Weights of a small image VAE.
Model: 9.55M parameters, 32-pixel images, encoder arch vit, encoder norm layernorm_no_bias, encoder activation gelu_tanh, encoder patch size [4, 4], encoder layers 16, encoder width 256, decoder norm batchnorm, decoder activation relu, decoder widths [48, 96, 96].
Training: soap at rate 0.00095, 5600 steps, batches of 64.
Data: trained on photos with spoken descriptions (Open Images, Localized Narratives), 203450 training examples, 1.8 epochs.
Rows from block 11 of the encoder, named by matrix and row number. Each number is 50 + 15 x the weight over its row's rms, rounded and kept within 0 to 99. All counts start at 0. After the name is the row's rms in percent of the matrix's.
# proj: attention output (encoder.blocks.11.attn.proj.weight, 256x256), inputs 0-51
proj.63 110:48 58 34 59 83 34 61 57 43 24 71 52 63 34 37 46 68 75 05 59 66 67 22 27 56 24 45 62 43 53 54 53 51 38 43 54 57 63 78 73 53 58 52 30 36 62 68 48 49 66 27 41
proj.64 089:25 59 58 35 38 31 49 43 74 79 43 75 26 52 37 60 33 41 46 36 69 37 65 75 52 75 68 48 62 35 38 22 32 68 63 39 55 55 48 42 73 68 67 70 60 63 37 27 50 50 42 73
proj.65 094:70 41 34 50 37 41 51 55 66 66 69 30 47 36 69 31 16 51 81 39 42 61 46 23 56 55 60 65 63 65 29 63 39 44 59 40 50 56 54 45 37 58 64 61 41 55 56 37 39 68 62 48
proj.66 090:42 59 56 57 46 57 67 59 41 40 56 33 48 61 78 64 70 64 64 76 53 65 47 47 57 39 47 23 42 52 38 61 47 38 45 25 41 50 50 41 19 56 57 31 79 64 46 39 37 36 43 51
proj.67 098:24 56 82 40 78 57 39 42 62 58 50 30 61 40 58 63 31 40 44 46 38 48 39 39 43 36 39 49 62 34 50 37 34 54 46 52 47 69 45 60 59 62 62 50 34 62 49 77 45 48 77 35
proj.68 103:26 62 61 82 47 55 70 51 32 66 62 60 64 48 58 54 58 50 61 38 47 38 69 23 50 60 25 41 38 35 80 62 72 57 51 59 50 52 74 65 24 44 57 54 19 53 53 45 52 36 50 54
proj.69 100:35 50 36 37 42 35 56 59 40 73 63 70 56 43 70 09 57 50 53 30 67 40 48 17 48 90 47 47 38 43 28 58 34 66 39 56 49 57 78 36 33 43 50 66 61 33 38 56 56 49 56 63
proj.70 096:31 42 26 22 28 50 31 31 44 67 67 14 42 48 55 56 55 76 28 48 62 37 37 29 64 43 64 65 53 58 43 50 41 48 38 51 46 34 45 65 67 34 40 54 34 56 36 63 43 64 52 50
proj.71 104:44 54 53 60 49 56 57 54 19 03 60 80 43 56 64 59 60 52 28 78 41 47 62 13 34 50 48 46 40 63 55 72 46 44 35 45 53 33 45 62 34 37 54 27 25 54 55 31 44 59 48 51
proj.72 096:52 58 43 37 44 41 48 51 30 35 45 55 43 68 34 62 57 55 74 55 30 50 59 36 65 45 51 67 66 73 49 55 50 76 37 40 25 61 34 45 48 37 76 55 65 61 26 91 47 66 31 62
proj.73 111:48 22 67 41 66 59 62 50 58 26 71 51 41 25 31 57 51 52 63 36 67 50 35 38 65 40 48 45 44 60 44 45 52 43 78 57 59 66 54 54 68 45 36 55 50 46 60 56 56 59 44 60
proj.74 099:55 40 56 39 66 56 37 52 50 24 63 56 43 38 64 39 70 28 25 42 78 68 59 42 42 63 46 28 35 49 23 46 45 42 69 64 58 66 34 59 65 61 62 37 48 48 44 33 49 41 54 36
proj.75 104:40 34 47 69 56 42 39 66 36 62 58 63 42 30 68 44 41 34 40 71 39 36 52 35 62 55 49 50 43 53 47 55 68 69 42 59 65 42 45 55 26 40 59 55 50 51 53 61 48 58 61 54
proj.76 098:72 71 17 78 57 67 42 48 50 51 61 45 57 57 32 56 65 41 54 73 52 79 61 57 71 65 23 35 51 52 54 27 57 56 59 24 72 46 47 41 65 36 50 34 52 62 49 53 50 38 67 41
proj.77 097:29 44 64 32 61 48 48 36 51 50 24 41 39 69 73 52 60 74 39 32 56 74 48 42 65 75 59 60 30 44 56 58 64 44 44 62 60 31 73 37 47 58 57 73 41 34 04 63 57 63 46 43
proj.78 097:66 23 68 58 39 30 62 54 25 50 80 65 50 80 73 62 52 40 57 31 62 44 55 55 55 79 45 25 55 50 79 55 57 59 46 62 53 42 57 55 30 36 56 40 41 66 39 49 42 36 47 31
proj.79 097:40 34 67 17 25 71 64 60 70 58 71 40 54 60 40 46 81 50 38 46 41 78 32 47 58 47 71 42 17 52 43 54 69 23 54 52 69 62 11 72 42 63 43 66 39 48 61 64 31 39 63 56
proj.80 112:37 18 97 78 50 63 61 64 50 35 28 65 43 41 55 28 50 31 70 34 74 56 32 59 63 70 34 48 57 51 56 60 50 52 73 55 35 58 73 41 39 48 54 73 67 37 16 22 61 61 56 71
proj.81 094:36 40 42 58 61 40 16 53 38 70 58 77 36 47 52 43 50 64 45 50 08 75 44 53 41 49 70 55 52 27 63 31 44 49 36 50 48 54 79 37 47 65 53 50 66 32 40 27 55 68 51 46
proj.82 094:68 15 17 44 36 60 67 58 50 59 57 27 22 35 55 52 57 03 29 51 55 54 51 49 43 40 49 62 79 61 55 51 44 49 60 54 46 61 60 56 41 32 65 40 41 36 61 77 76 52 46 61
proj.83 109:42 18 46 49 52 48 51 57 64 41 70 52 65 26 59 53 49 26 36 55 37 40 81 41 70 45 49 42 40 55 60 38 63 27 81 46 58 46 63 24 53 49 50 27 32 54 57 49 56 55 45 50
proj.84 094:72 43 48 47 36 56 37 33 53 71 38 37 38 44 68 71 69 42 40 47 44 49 58 64 59 60 58 52 57 56 55 69 42 80 39 49 36 65 42 28 24 72 52 55 51 46 59 66 65 62 22 71
proj.85 107:39 69 70 57 64 75 67 45 47 42 55 46 44 56 43 78 56 32 33 52 23 66 61 23 44 61 63 41 75 33 47 42 36 62 23 60 60 48 33 25 27 46 65 34 50 33 45 69 36 47 33 51
proj.86 093:62 46 63 35 51 35 42 28 52 68 57 50 40 17 56 28 40 56 53 47 50 28 57 20 71 51 50 71 53 31 75 42 58 64 69 55 50 73 54 34 46 36 72 41 42 36 26 68 55 14 23 71
proj.87 107:69 57 54 63 64 35 57 51 64 48 66 75 43 73 50 57 73 37 35 21 52 42 54 55 48 31 36 50 60 46 45 71 83 56 17 56 64 74 50 55 45 64 63 22 67 53 59 41 51 53 54 36
proj.88 108:30 36 44 44 40 46 48 53 53 59 67 50 44 46 12 57 62 08 63 53 48 60 71 33 60 58 60 73 39 60 55 60 53 63 59 74 45 57 55 49 39 63 42 69 44 30 36 37 69 50 76 57
proj.89 096:31 25 66 70 32 44 57 08 49 63 62 56 52 65 46 55 44 50 45 73 31 55 52 66 49 45 11 18 68 26 67 44 48 58 34 42 64 55 50 47 46 36 62 72 46 31 44 67 28 53 50 67
proj.90 097:30 59 61 37 84 76 48 59 45 17 57 58 58 58 59 44 56 50 64 28 49 42 26 51 64 57 49 45 51 55 24 18 60 36 57 64 49 46 75 73 46 68 48 65 45 55 64 62 45 43 55 63
proj.91 093:48 30 50 59 55 42 24 39 60 45 48 55 45 44 17 46 22 69 50 61 64 52 67 37 48 58 35 13 39 63 32 50 77 38 42 89 49 48 47 31 23 42 46 44 73 44 29 55 33 46 49 54
proj.92 106:21 39 34 41 50 45 47 43 64 58 50 24 43 65 85 79 34 40 65 28 37 36 41 64 47 61 54 46 57 39 42 43 55 58 75 63 25 65 70 52 53 55 53 56 58 35 34 94 41 39 55 63
proj.93 094:41 62 87 61 56 14 53 66 51 52 21 55 22 60 56 36 34 52 51 47 70 45 41 62 76 44 51 36 59 55 65 64 64 48 47 48 53 42 80 57 71 53 74 58 41 44 46 21 45 84 87 63
proj.94 097:41 34 58 52 30 73 50 30 47 42 55 47 39 59 57 47 68 68 44 60 48 45 55 14 39 30 59 80 36 56 57 77 40 50 56 70 13 58 32 27 46 56 61 39 39 39 69 38 53 63 47 45
proj.95 109:70 48 44 49 54 20 63 36 24 47 60 24 49 60 41 37 59 32 57 37 46 26 45 67 59 74 52 32 72 46 51 32 39 53 39 45 44 66 65 39 14 52 52 72 64 47 31 59 55 43 50 43
proj.96 103:58 75 44 54 30 37 43 44 60 48 61 60 64 56 33 58 53 75 33 41 48 58 40 50 38 30 46 68 45 52 36 47 39 59 64 53 23 34 60 52 34 46 51 46 80 54 49 57 46 58 60 61
proj.97 093:61 50 23 51 66 50 82 50 36 53 50 47 38 69 30 51 82 54 40 57 47 28 46 53 47 64 37 73 52 29 44 65 36 58 74 53 54 44 51 50 31 29 30 45 39 49 68 45 69 53 58 26
proj.98 106:59 44 58 61 54 78 19 53 63 44 62 44 56 29 32 56 48 41 34 60 38 55 36 27 54 50 70 48 53 66 37 67 71 54 32 50 79 24 59 67 59 42 44 63 67 78 73 42 41 41 34 33
proj.99 106:37 40 51 50 45 37 57 29 41 60 46 40 51 58 43 28 43 32 50 43 60 40 45 56 69 78 42 48 55 58 57 37 44 33 82 73 40 47 51 60 66 40 51 69 52 57 48 57 30 52 24 65
proj.100 098:39 28 60 48 61 30 47 47 28 44 34 31 28 66 35 60 63 44 40 73 62 49 49 64 39 64 53 29 44 37 31 63 51 36 57 27 27 58 57 49 58 46 41 65 57 58 86 58 33 28 55 57
proj.101 093:60 45 60 38 67 61 49 55 51 53 50 64 40 41 69 54 76 57 30 61 56 58 58 59 41 35 38 47 52 41 32 52 28 43 39 36 72 35 27 86 63 31 46 52 56 40 55 38 26 56 28 48
proj.102 096:54 62 45 49 78 42 59 48 53 34 44 46 70 42 44 49 53 11 44 63 43 51 60 53 47 69 60 20 67 62 29 37 73 51 49 41 38 28 46 64 31 56 51 64 52 51 58 17 29 32 46 57
proj.103 098:33 27 54 52 46 15 41 61 63 52 24 47 40 40 27 41 46 41 75 31 44 32 29 42 47 44 48 47 71 54 98 58 53 57 59 71 46 70 60 51 24 63 51 63 33 47 12 29 56 38 77 66
proj.104 097:43 62 41 68 29 55 54 53 50 69 70 33 56 55 35 70 52 50 41 67 50 64 43 54 37 59 52 51 72 72 53 34 30 48 48 42 59 40 33 62 57 58 67 51 45 18 33 53 42 55 70 56
proj.105 105:46 64 45 57 69 45 43 52 54 34 42 50 43 33 35 52 56 48 68 66 35 54 39 57 57 67 51 56 58 39 53 40 62 60 37 46 61 50 48 48 48 33 55 32 20 40 36 47 77 43 42 49
proj.106 098:57 45 46 49 36 80 47 58 54 54 62 23 42 29 50 82 39 56 31 75 30 49 55 36 09 54 68 44 51 80 42 82 38 54 49 48 58 29 33 59 49 36 26 65 38 49 48 57 36 63 51 40
proj.107 098:41 44 46 67 53 52 65 74 35 52 34 48 44 68 50 53 30 61 50 32 52 41 40 42 58 36 30 62 75 47 48 82 25 27 58 32 58 82 49 43 46 67 54 42 49 42 44 51 62 72 46 54
proj.108 102:73 30 05 46 65 48 44 61 59 42 54 46 46 46 38 65 27 28 73 36 49 55 23 45 53 42 49 23 49 67 22 36 53 59 55 37 63 72 46 55 52 21 28 42 37 46 99 44 71 61 59 49
proj.109 101:61 38 47 70 48 72 27 32 63 36 41 61 44 42 66 41 35 42 38 29 54 65 46 76 44 54 58 31 44 41 49 88 46 50 61 49 53 50 52 42 36 44 51 41 25 36 47 23 65 30 38 66
proj.110 101:53 53 48 56 64 56 43 58 23 77 46 64 63 59 51 58 55 24 33 72 77 52 33 41 53 32 27 52 37 38 48 50 52 64 53 45 65 80 45 41 65 67 58 51 46 44 76 35 44 40 24 35
proj.111 094:50 67 50 52 44 46 55 42 54 45 80 56 30 58 63 42 45 69 57 51 24 27 74 40 62 46 23 28 59 57 51 52 51 45 72 42 42 43 58 55 52 61 61 45 58 51 52 52 34 29 42 62
proj.112 094:63 39 32 71 65 40 58 41 44 65 54 51 38 56 72 62 54 42 62 52 42 62 43 69 74 32 45 33 57 51 43 64 65 61 70 55 31 40 55 45 50 43 54 88 57 48 27 60 43 49 58 63
proj.113 096:40 29 51 63 48 29 43 58 33 46 57 73 29 33 61 42 62 65 68 59 62 34 56 45 58 49 33 34 72 51 47 52 26 59 56 56 49 73 56 45 57 64 42 66 47 24 46 55 43 53 56 41
proj.114 099:54 43 66 31 84 51 74 44 65 62 32 62 75 46 42 48 53 57 33 56 41 52 67 63 34 26 50 31 44 45 40 67 61 23 36 40 44 41 36 43 56 35 36 65 17 49 40 48 32 53 47 55
proj.115 089:48 56 35 29 30 51 44 36 47 58 55 46 53 44 88 44 20 57 91 28 66 40 72 48 44 65 29 40 49 18 50 37 68 50 37 33 33 51 68 36 63 57 48 66 51 24 59 46 60 50 61 54
proj.116 106:58 59 40 45 41 36 68 34 58 36 56 26 32 44 62 59 58 77 38 46 33 40 62 47 51 48 62 28 60 37 55 37 69 38 43 40 62 45 67 35 33 60 66 59 46 53 54 48 44 66 33 65
proj.117 095:69 79 49 65 63 62 57 68 54 61 54 34 65 38 44 61 70 61 38 42 44 32 50 19 56 51 63 49 61 37 35 37 60 49 38 44 27 77 71 50 40 41 56 42 48 53 50 48 29 66 65 25
proj.118 101:51 69 44 61 60 64 61 52 59 52 23 34 40 52 40 39 25 50 48 36 50 60 51 41 75 86 57 39 43 52 57 54 69 54 60 63 30 59 57 53 61 60 57 55 65 49 35 30 49 49 69 41
proj.119 090:48 60 40 56 40 56 48 62 39 50 24 32 31 45 54 66 37 66 60 41 45 66 42 54 14 28 53 46 53 24 58 63 42 43 80 38 42 58 36 40 67 49 80 33 51 46 55 44 54 42 52 54
proj.120 108:65 41 70 42 47 41 42 69 35 56 60 21 57 61 40 52 56 53 57 46 57 59 47 47 32 39 62 35 44 60 29 48 50 57 49 76 26 31 51 24 44 59 47 60 38 54 72 60 51 52 44 54
proj.121 114:35 67 53 58 69 21 44 39 55 57 32 42 56 52 52 40 43 63 66 24 62 51 44 82 88 99 28 60 31 56 52 12 47 53 48 79 51 48 63 79 32 51 33 85 43 29 45 25 75 64 57 58
proj.122 100:68 38 77 63 41 44 59 68 47 38 32 63 35 63 74 74 53 78 63 55 24 30 34 49 35 41 41 56 70 29 42 54 61 64 54 45 82 53 33 32 51 38 29 49 30 47 36 37 68 44 91 64
proj.123 107:51 40 38 64 56 58 41 38 65 44 46 39 35 45 34 42 68 36 47 41 70 43 37 40 73 77 33 37 63 49 62 46 51 44 55 69 60 29 17 46 27 68 72 63 63 63 52 60 44 34 50 47
proj.124 098:47 41 41 43 41 71 52 60 60 65 28 42 29 67 56 51 40 63 27 47 24 81 36 73 42 62 22 58 51 40 35 39 79 56 65 39 42 39 68 37 43 68 43 42 30 62 42 54 90 68 26 50
proj.125 100:27 57 15 38 57 61 53 56 64 34 39 53 33 47 56 50 59 43 59 42 71 41 49 50 42 60 68 38 50 53 40 53 58 49 50 68 64 64 37 75 46 40 26 69 53 63 61 47 44 46 62 43
proj.126 101:64 31 24 58 36 47 34 62 46 49 68 47 59 66 64 53 71 54 62 58 40 46 67 34 47 44 20 63 68 58 48 33 51 21 45 74 23 24 67 53 48 31 47 50 52 58 53 46 27 45 43 54
proj.127 098:38 38 43 48 70 45 31 39 31 87 29 51 42 69 54 63 40 31 60 34 56 44 49 53 57 61 66 48 47 53 58 55 43 58 33 51 15 36 46 70 45 60 44 77 52 42 42 60 57 32 54 45
proj.128 100:32 60 49 39 46 58 47 44 45 45 54 45 45 62 66 34 19 69 38 40 57 63 47 43 55 25 57 56 46 68 67 62 58 60 49 40 59 35 61 60 47 35 53 46 46 60 39 58 33 68 48 34
proj.129 100:27 51 52 57 51 66 51 39 42 49 55 56 22 55 61 42 63 37 68 33 73 53 62 40 48 38 46 54 60 35 62 07 45 56 62 47 47 52 65 32 31 64 65 55 49 31 44 36 73 51 64 54
proj.130 091:47 25 55 49 62 77 53 50 44 55 59 61 65 39 48 64 36 67 40 27 43 38 58 32 51 42 59 60 46 58 39 54 39 52 07 43 53 78 45 60 52 73 48 47 65 52 64 60 28 53 45 70
proj.131 094:76 52 51 37 44 61 43 16 36 27 56 51 31 59 29 48 57 77 55 68 57 54 58 13 30 52 51 48 43 46 46 11 24 42 33 47 47 18 54 35 71 50 45 36 35 56 46 63 67 37 58 71
proj.132 096:55 34 38 46 47 49 71 41 54 50 33 54 49 36 74 34 24 48 64 44 26 27 47 74 66 39 42 72 36 40 53 18 48 61 29 57 52 48 53 49 55 48 42 44 41 51 32 61 47 44 35 49
proj.133 103:49 73 50 33 64 64 63 70 53 25 61 69 54 43 47 49 47 75 43 68 54 81 39 60 28 57 58 61 35 85 59 68 22 30 50 48 42 29 36 46 60 14 52 01 46 49 42 56 48 54 43 48
proj.134 101:73 35 79 33 21 63 44 51 33 37 35 51 49 22 50 62 55 37 21 48 57 30 65 49 37 53 51 31 57 56 46 42 61 32 33 46 53 91 38 54 54 37 73 36 65 56 48 55 37 21 52 51
proj.135 097:45 47 52 55 28 33 63 11 48 43 31 40 58 50 58 39 34 88 61 37 65 43 64 17 51 61 56 49 52 62 59 31 56 73 61 31 48 52 50 66 34 65 58 66 36 46 41 35 42 48 64 59
proj.136 104:53 54 46 71 40 46 75 41 30 40 34 64 56 45 51 39 42 45 30 71 52 53 54 42 55 49 61 56 52 43 68 48 32 46 20 40 27 33 51 33 65 45 55 56 43 28 46 45 30 61 46 30
proj.137 097:66 66 48 57 54 67 47 63 67 68 59 62 35 45 75 70 38 74 53 58 66 64 55 30 50 14 74 69 71 62 66 62 62 38 59 53 65 43 39 44 60 30 28 23 60 51 74 29 35 69 59 69
proj.138 103:56 19 35 45 56 38 52 25 51 27 70 47 67 83 58 72 68 71 66 41 41 36 29 63 65 68 27 51 62 40 44 28 42 59 64 50 51 49 42 72 51 39 60 43 43 47 36 52 59 62 58 47
proj.139 118:61 56 27 28 57 47 33 58 65 19 25 48 74 71 39 45 63 53 42 44 54 41 44 55 37 43 39 47 65 44 45 43 65 35 69 43 53 45 42 68 53 49 42 59 30 56 48 19 71 58 50 37
proj.140 109:54 26 49 50 34 49 48 35 61 64 48 55 46 53 37 64 39 34 54 41 78 40 51 51 77 68 49 70 84 51 55 27 52 44 57 30 54 87 37 36 43 54 68 62 80 43 38 31 59 57 63 49
proj.141 097:36 62 36 58 35 57 47 58 59 39 79 84 63 74 45 51 30 58 28 60 44 55 49 71 45 36 57 57 71 47 53 61 81 40 59 55 39 38 58 40 61 49 49 28 23 70 38 65 60 58 34 44
proj.142 094:47 68 35 44 68 44 45 40 52 64 29 43 46 36 43 43 38 51 48 38 47 34 55 48 68 45 38 82 58 36 30 34 38 47 66 39 65 49 50 51 65 46 61 60 54 59 37 31 27 70 58 32
proj.143 098:45 29 48 65 54 51 64 42 67 47 39 33 62 44 54 71 49 46 51 27 76 76 54 24 83 62 43 65 80 60 31 38 62 54 64 67 40 23 90 50 47 63 51 55 50 87 44 38 39 48 45 76
proj.144 103:57 48 63 53 54 36 45 38 28 61 50 55 41 84 33 60 39 45 54 45 67 45 49 70 96 61 44 33 55 74 57 44 39 64 47 42 24 59 67 29 44 68 33 61 52 34 33 50 32 43 65 57
proj.145 098:54 45 36 36 54 48 61 39 61 51 26 50 62 41 06 57 54 58 65 49 58 53 39 76 59 42 69 54 13 28 55 59 71 36 42 38 56 40 59 60 66 33 44 54 31 49 55 45 29 37 47 57
proj.146 095:47 52 46 39 51 48 50 49 60 49 55 60 52 55 15 56 56 44 55 74 60 33 44 22 40 60 56 60 37 67 35 57 49 53 65 43 35 38 38 53 50 34 45 56 55 38 60 36 49 44 44 47
proj.147 097:66 43 72 52 35 38 53 70 45 66 59 38 48 68 59 55 50 48 50 70 63 64 61 32 45 45 48 43 49 30 47 36 52 19 76 55 30 38 42 36 58 54 57 74 68 61 58 23 53 53 55 35
proj.148 098:52 26 48 64 57 52 37 55 45 64 25 50 34 79 54 46 38 79 40 30 65 47 30 72 46 64 31 34 45 47 68 51 42 55 40 62 53 41 65 38 43 69 45 62 71 46 41 19 42 50 38 53
proj.149 105:44 38 27 28 50 49 63 28 79 43 44 36 73 45 42 39 60 30 60 47 34 62 56 64 69 50 41 47 51 66 70 36 63 52 59 57 49 34 53 20 39 69 56 56 34 51 73 50 50 71 70 40
proj.150 093:56 09 75 43 75 63 28 51 51 36 51 49 43 31 47 56 60 18 47 43 52 52 46 43 37 48 58 56 20 37 16 45 33 60 23 61 65 26 40 44 26 71 15 54 57 32 67 24 40 36 64 47
proj.151 100:27 50 41 73 38 20 42 42 38 37 50 65 53 70 48 55 48 47 56 40 32 58 51 40 56 54 58 78 10 69 64 39 45 50 47 57 49 24 44 39 51 43 44 44 52 52 66 49 51 38 53 39
proj.152 104:48 54 44 61 44 45 49 59 54 47 49 36 56 79 47 36 36 43 56 55 42 69 41 73 40 40 58 39 19 54 52 37 54 82 60 49 56 49 41 30 40 77 61 37 29 64 54 41 70 41 44 34
proj.153 102:68 36 60 51 64 63 31 51 37 47 55 66 66 55 64 70 30 47 33 43 65 66 50 56 52 39 72 63 55 37 40 63 48 44 33 62 41 42 30 63 47 30 38 71 54 24 67 34 37 77 28 10
proj.154 099:57 27 52 57 39 63 63 33 49 38 45 32 49 69 64 49 75 50 74 64 47 59 46 51 65 55 28 26 28 54 62 75 35 53 46 85 62 33 30 46 50 29 64 73 40 47 52 45 63 31 62 30
proj.155 095:37 57 88 60 58 79 48 61 46 40 49 45 66 43 38 40 44 50 43 38 44 71 27 74 35 09 66 74 62 41 29 45 36 64 52 73 47 61 45 70 62 28 48 52 53 45 68 46 53 70 33 64
proj.156 104:60 58 56 64 36 39 58 52 53 58 43 54 39 39 65 53 77 35 55 44 62 46 50 53 58 70 50 57 47 43 62 21 40 48 55 29 60 56 39 53 44 51 53 88 64 34 27 44 63 74 60 60
proj.157 096:51 41 46 55 45 39 55 18 43 66 46 49 66 55 41 56 50 54 64 39 69 31 49 59 55 44 72 37 81 29 47 34 61 55 71 54 65 57 65 35 51 69 22 69 72 38 44 57 63 51 35 62
proj.158 098:50 52 56 39 32 42 70 48 41 61 56 40 43 61 47 90 50 56 30 31 53 44 65 30 46 21 44 37 28 52 57 51 55 64 43 52 55 50 69 57 53 61 70 46 84 31 47 48 64 39 43 50
proj.159 100:39 40 68 49 52 33 50 29 46 57 69 48 64 36 51 40 42 58 45 23 48 43 38 65 87 33 45 76 46 50 49 50 64 42 46 51 33 39 59 65 38 50 47 60 47 32 73 46 61 59 68 60
proj.160 101:22 62 42 27 62 42 51 64 70 58 74 50 40 38 48 61 60 38 44 42 31 67 41 51 68 13 37 47 36 59 41 52 46 39 49 65 37 51 60 50 63 58 43 43 21 55 53 51 64 36 58 50
proj.161 102:43 48 72 74 14 25 32 46 49 49 61 62 40 78 73 59 46 47 48 56 39 49 50 33 47 53 47 65 61 39 62 29 47 51 75 90 42 28 52 41 39 54 62 40 52 72 65 60 53 49 31 39
proj.162 090:32 50 61 34 47 41 41 38 48 67 21 67 67 39 63 41 41 25 63 35 57 67 13 52 52 88 34 40 56 61 53 43 62 56 52 51 52 57 43 64 61 93 54 54 54 72 51 59 66 42 58 84
proj.163 099:47 40 63 60 48 52 58 45 49 50 49 52 45 52 46 36 30 70 39 65 30 36 51 58 51 49 59 53 64 53 58 56 50 55 51 54 35 43 48 44 58 38 69 31 46 69 53 51 53 41 56 26
proj.164 097:19 61 55 43 54 66 73 71 49 20 54 50 81 28 58 40 57 46 36 31 46 46 51 38 55 40 54 53 34 53 49 66 52 37 33 25 49 55 71 56 71 45 54 39 44 59 81 45 53 44 24 21
proj.165 096:41 53 60 59 53 54 64 51 38 65 47 28 46 39 56 58 37 62 65 42 42 48 33 53 51 54 56 49 44 41 55 50 51 58 32 24 57 43 51 71 57 50 30 92 55 66 55 40 62 45 56 38
proj.166 109:50 36 74 45 20 63 40 42 40 56 40 50 58 56 55 52 61 46 42 69 25 37 62 44 66 80 47 58 58 30 64 32 59 62 68 12 56 56 28 42 58 50 28 58 64 46 36 45 36 38 53 54
proj.167 104:48 39 36 51 55 37 38 44 61 55 39 64 54 78 52 49 64 25 62 41 66 55 50 43 73 68 42 38 43 55 78 28 59 68 72 54 36 52 54 47 60 44 47 77 38 50 62 38 41 25 69 53
proj.168 102:47 54 53 34 70 41 42 57 76 49 38 67 52 62 73 40 62 54 59 23 57 66 58 88 61 43 41 65 31 53 36 62 52 14 50 45 39 41 71 70 45 56 72 54 57 30 55 45 53 38 42 20
proj.169 099:51 50 45 41 41 54 15 60 75 67 48 72 55 58 44 37 74 63 52 65 59 47 37 46 50 55 61 41 69 74 48 56 46 40 72 64 55 34 42 24 39 65 30 41 55 68 48 59 29 31 46 56
proj.170 105:46 22 42 91 56 52 65 41 69 48 22 45 49 55 35 45 61 70 38 51 42 41 65 34 31 48 26 55 39 48 63 45 29 31 55 60 31 54 43 45 60 59 47 39 41 53 39 65 20 70 41 41
proj.171 102:44 32 59 49 69 60 56 48 67 61 76 31 64 60 35 35 70 48 69 46 46 65 61 63 59 54 59 35 54 32 51 39 49 48 53 54 32 54 63 58 59 57 52 36 45 46 41 56 29 12 32 50
proj.172 098:63 55 61 56 31 59 39 49 65 72 43 50 35 55 50 55 42 49 69 57 39 30 78 18 48 89 41 63 55 60 78 65 77 61 62 60 36 58 43 30 57 61 60 57 61 44 37 69 74 41 37 65
proj.173 094:55 77 26 30 54 50 43 48 39 26 59 48 57 58 23 60 69 70 23 58 48 43 52 56 42 17 58 56 51 36 40 55 59 40 37 57 61 44 65 59 56 04 45 50 58 63 44 60 29 56 49 24
proj.174 104:57 50 62 37 39 47 34 51 44 50 46 35 32 47 39 53 47 59 43 79 55 48 50 56 51 54 58 40 53 72 35 55 48 36 62 44 42 68 59 39 61 55 45 57 62 33 43 46 49 65 58 53
proj.175 098:64 50 40 58 28 50 42 72 38 42 55 58 67 44 54 58 46 43 28 72 44 68 81 29 59 58 53 50 61 37 45 40 49 28 20 41 56 57 49 66 69 44 39 43 46 65 48 55 42 14 18 32
proj.176 103:32 51 51 55 57 75 47 44 42 53 32 30 44 62 46 34 37 40 42 56 53 37 31 78 60 78 25 49 58 65 52 35 43 61 59 49 43 36 53 17 62 71 53 65 46 20 08 50 62 58 57 52
proj.177 114:65 45 39 44 32 72 61 59 30 19 51 44 50 40 51 65 68 48 22 60 79 59 47 28 20 10 70 35 61 34 35 59 45 51 42 37 68 56 39 43 56 45 45 25 47 41 98 53 62 53 37 23
proj.178 099:47 36 44 52 57 55 56 79 58 59 53 39 40 59 43 71 43 50 42 81 48 49 63 47 66 56 68 65 32 51 62 39 32 67 06 62 51 74 64 39 25 37 75 38 64 50 48 58 80 58 32 46
proj.179 102:37 46 67 65 43 66 45 55 37 44 28 46 58 39 28 64 48 35 36 57 27 56 29 64 55 47 61 62 43 34 46 53 43 47 25 60 64 34 73 33 40 63 54 16 61 53 38 63 58 63 38 64
proj.180 100:71 30 49 52 57 28 65 40 52 41 60 44 48 47 74 38 37 50 74 23 41 41 66 58 76 16 47 61 70 73 43 28 74 61 58 44 51 60 76 70 51 60 55 61 48 48 50 50 63 35 60 40
proj.181 103:39 48 29 31 46 64 63 63 59 46 48 46 60 37 63 62 72 46 77 36 54 69 55 72 60 82 44 52 47 42 54 60 58 41 54 32 61 33 50 31 53 73 60 34 35 42 19 28 44 63 44 50
proj.182 092:63 57 38 47 40 56 51 31 61 54 60 64 62 58 56 44 79 46 50 62 51 26 63 28 54 59 65 82 51 52 87 39 49 62 67 44 28 34 48 41 66 58 55 24 48 39 73 46 45 44 33 32
proj.183 106:44 60 19 62 44 49 62 72 36 28 60 51 64 82 62 48 70 28 23 71 48 57 65 44 25 38 65 55 61 54 36 55 51 37 40 39 48 57 26 48 25 57 62 51 40 51 37 67 47 51 61 41
proj.184 096:46 64 35 50 38 56 28 62 65 57 59 44 43 60 76 59 54 61 34 65 28 47 65 50 39 69 28 49 55 37 35 63 52 25 56 52 68 29 50 35 48 53 53 45 76 65 64 34 61 63 63 49
proj.185 096:32 49 57 86 45 45 69 56 70 42 45 46 72 56 36 54 52 32 43 44 61 48 52 65 48 49 28 53 60 57 48 41 61 45 64 64 41 52 52 70 54 61 77 39 47 53 32 60 35 60 37 59
proj.186 093:65 38 67 42 52 53 46 57 33 56 64 56 44 57 47 21 27 58 58 49 59 48 51 34 27 18 66 60 48 49 57 29 40 49 35 41 51 47 22 52 78 21 31 57 46 65 44 71 59 48 42 48
proj.187 091:43 45 23 81 42 60 37 34 37 54 47 40 51 60 53 76 42 70 59 49 53 53 33 17 41 56 61 38 38 44 54 61 55 54 55 66 57 19 52 52 57 23 22 53 54 72 85 47 55 20 50 53
proj.188 097:34 51 60 41 40 60 59 46 35 43 59 50 85 59 58 53 41 56 57 43 59 67 08 60 68 42 44 56 59 44 45 82 23 61 56 56 49 69 78 58 68 66 52 71 46 63 66 51 56 42 29 60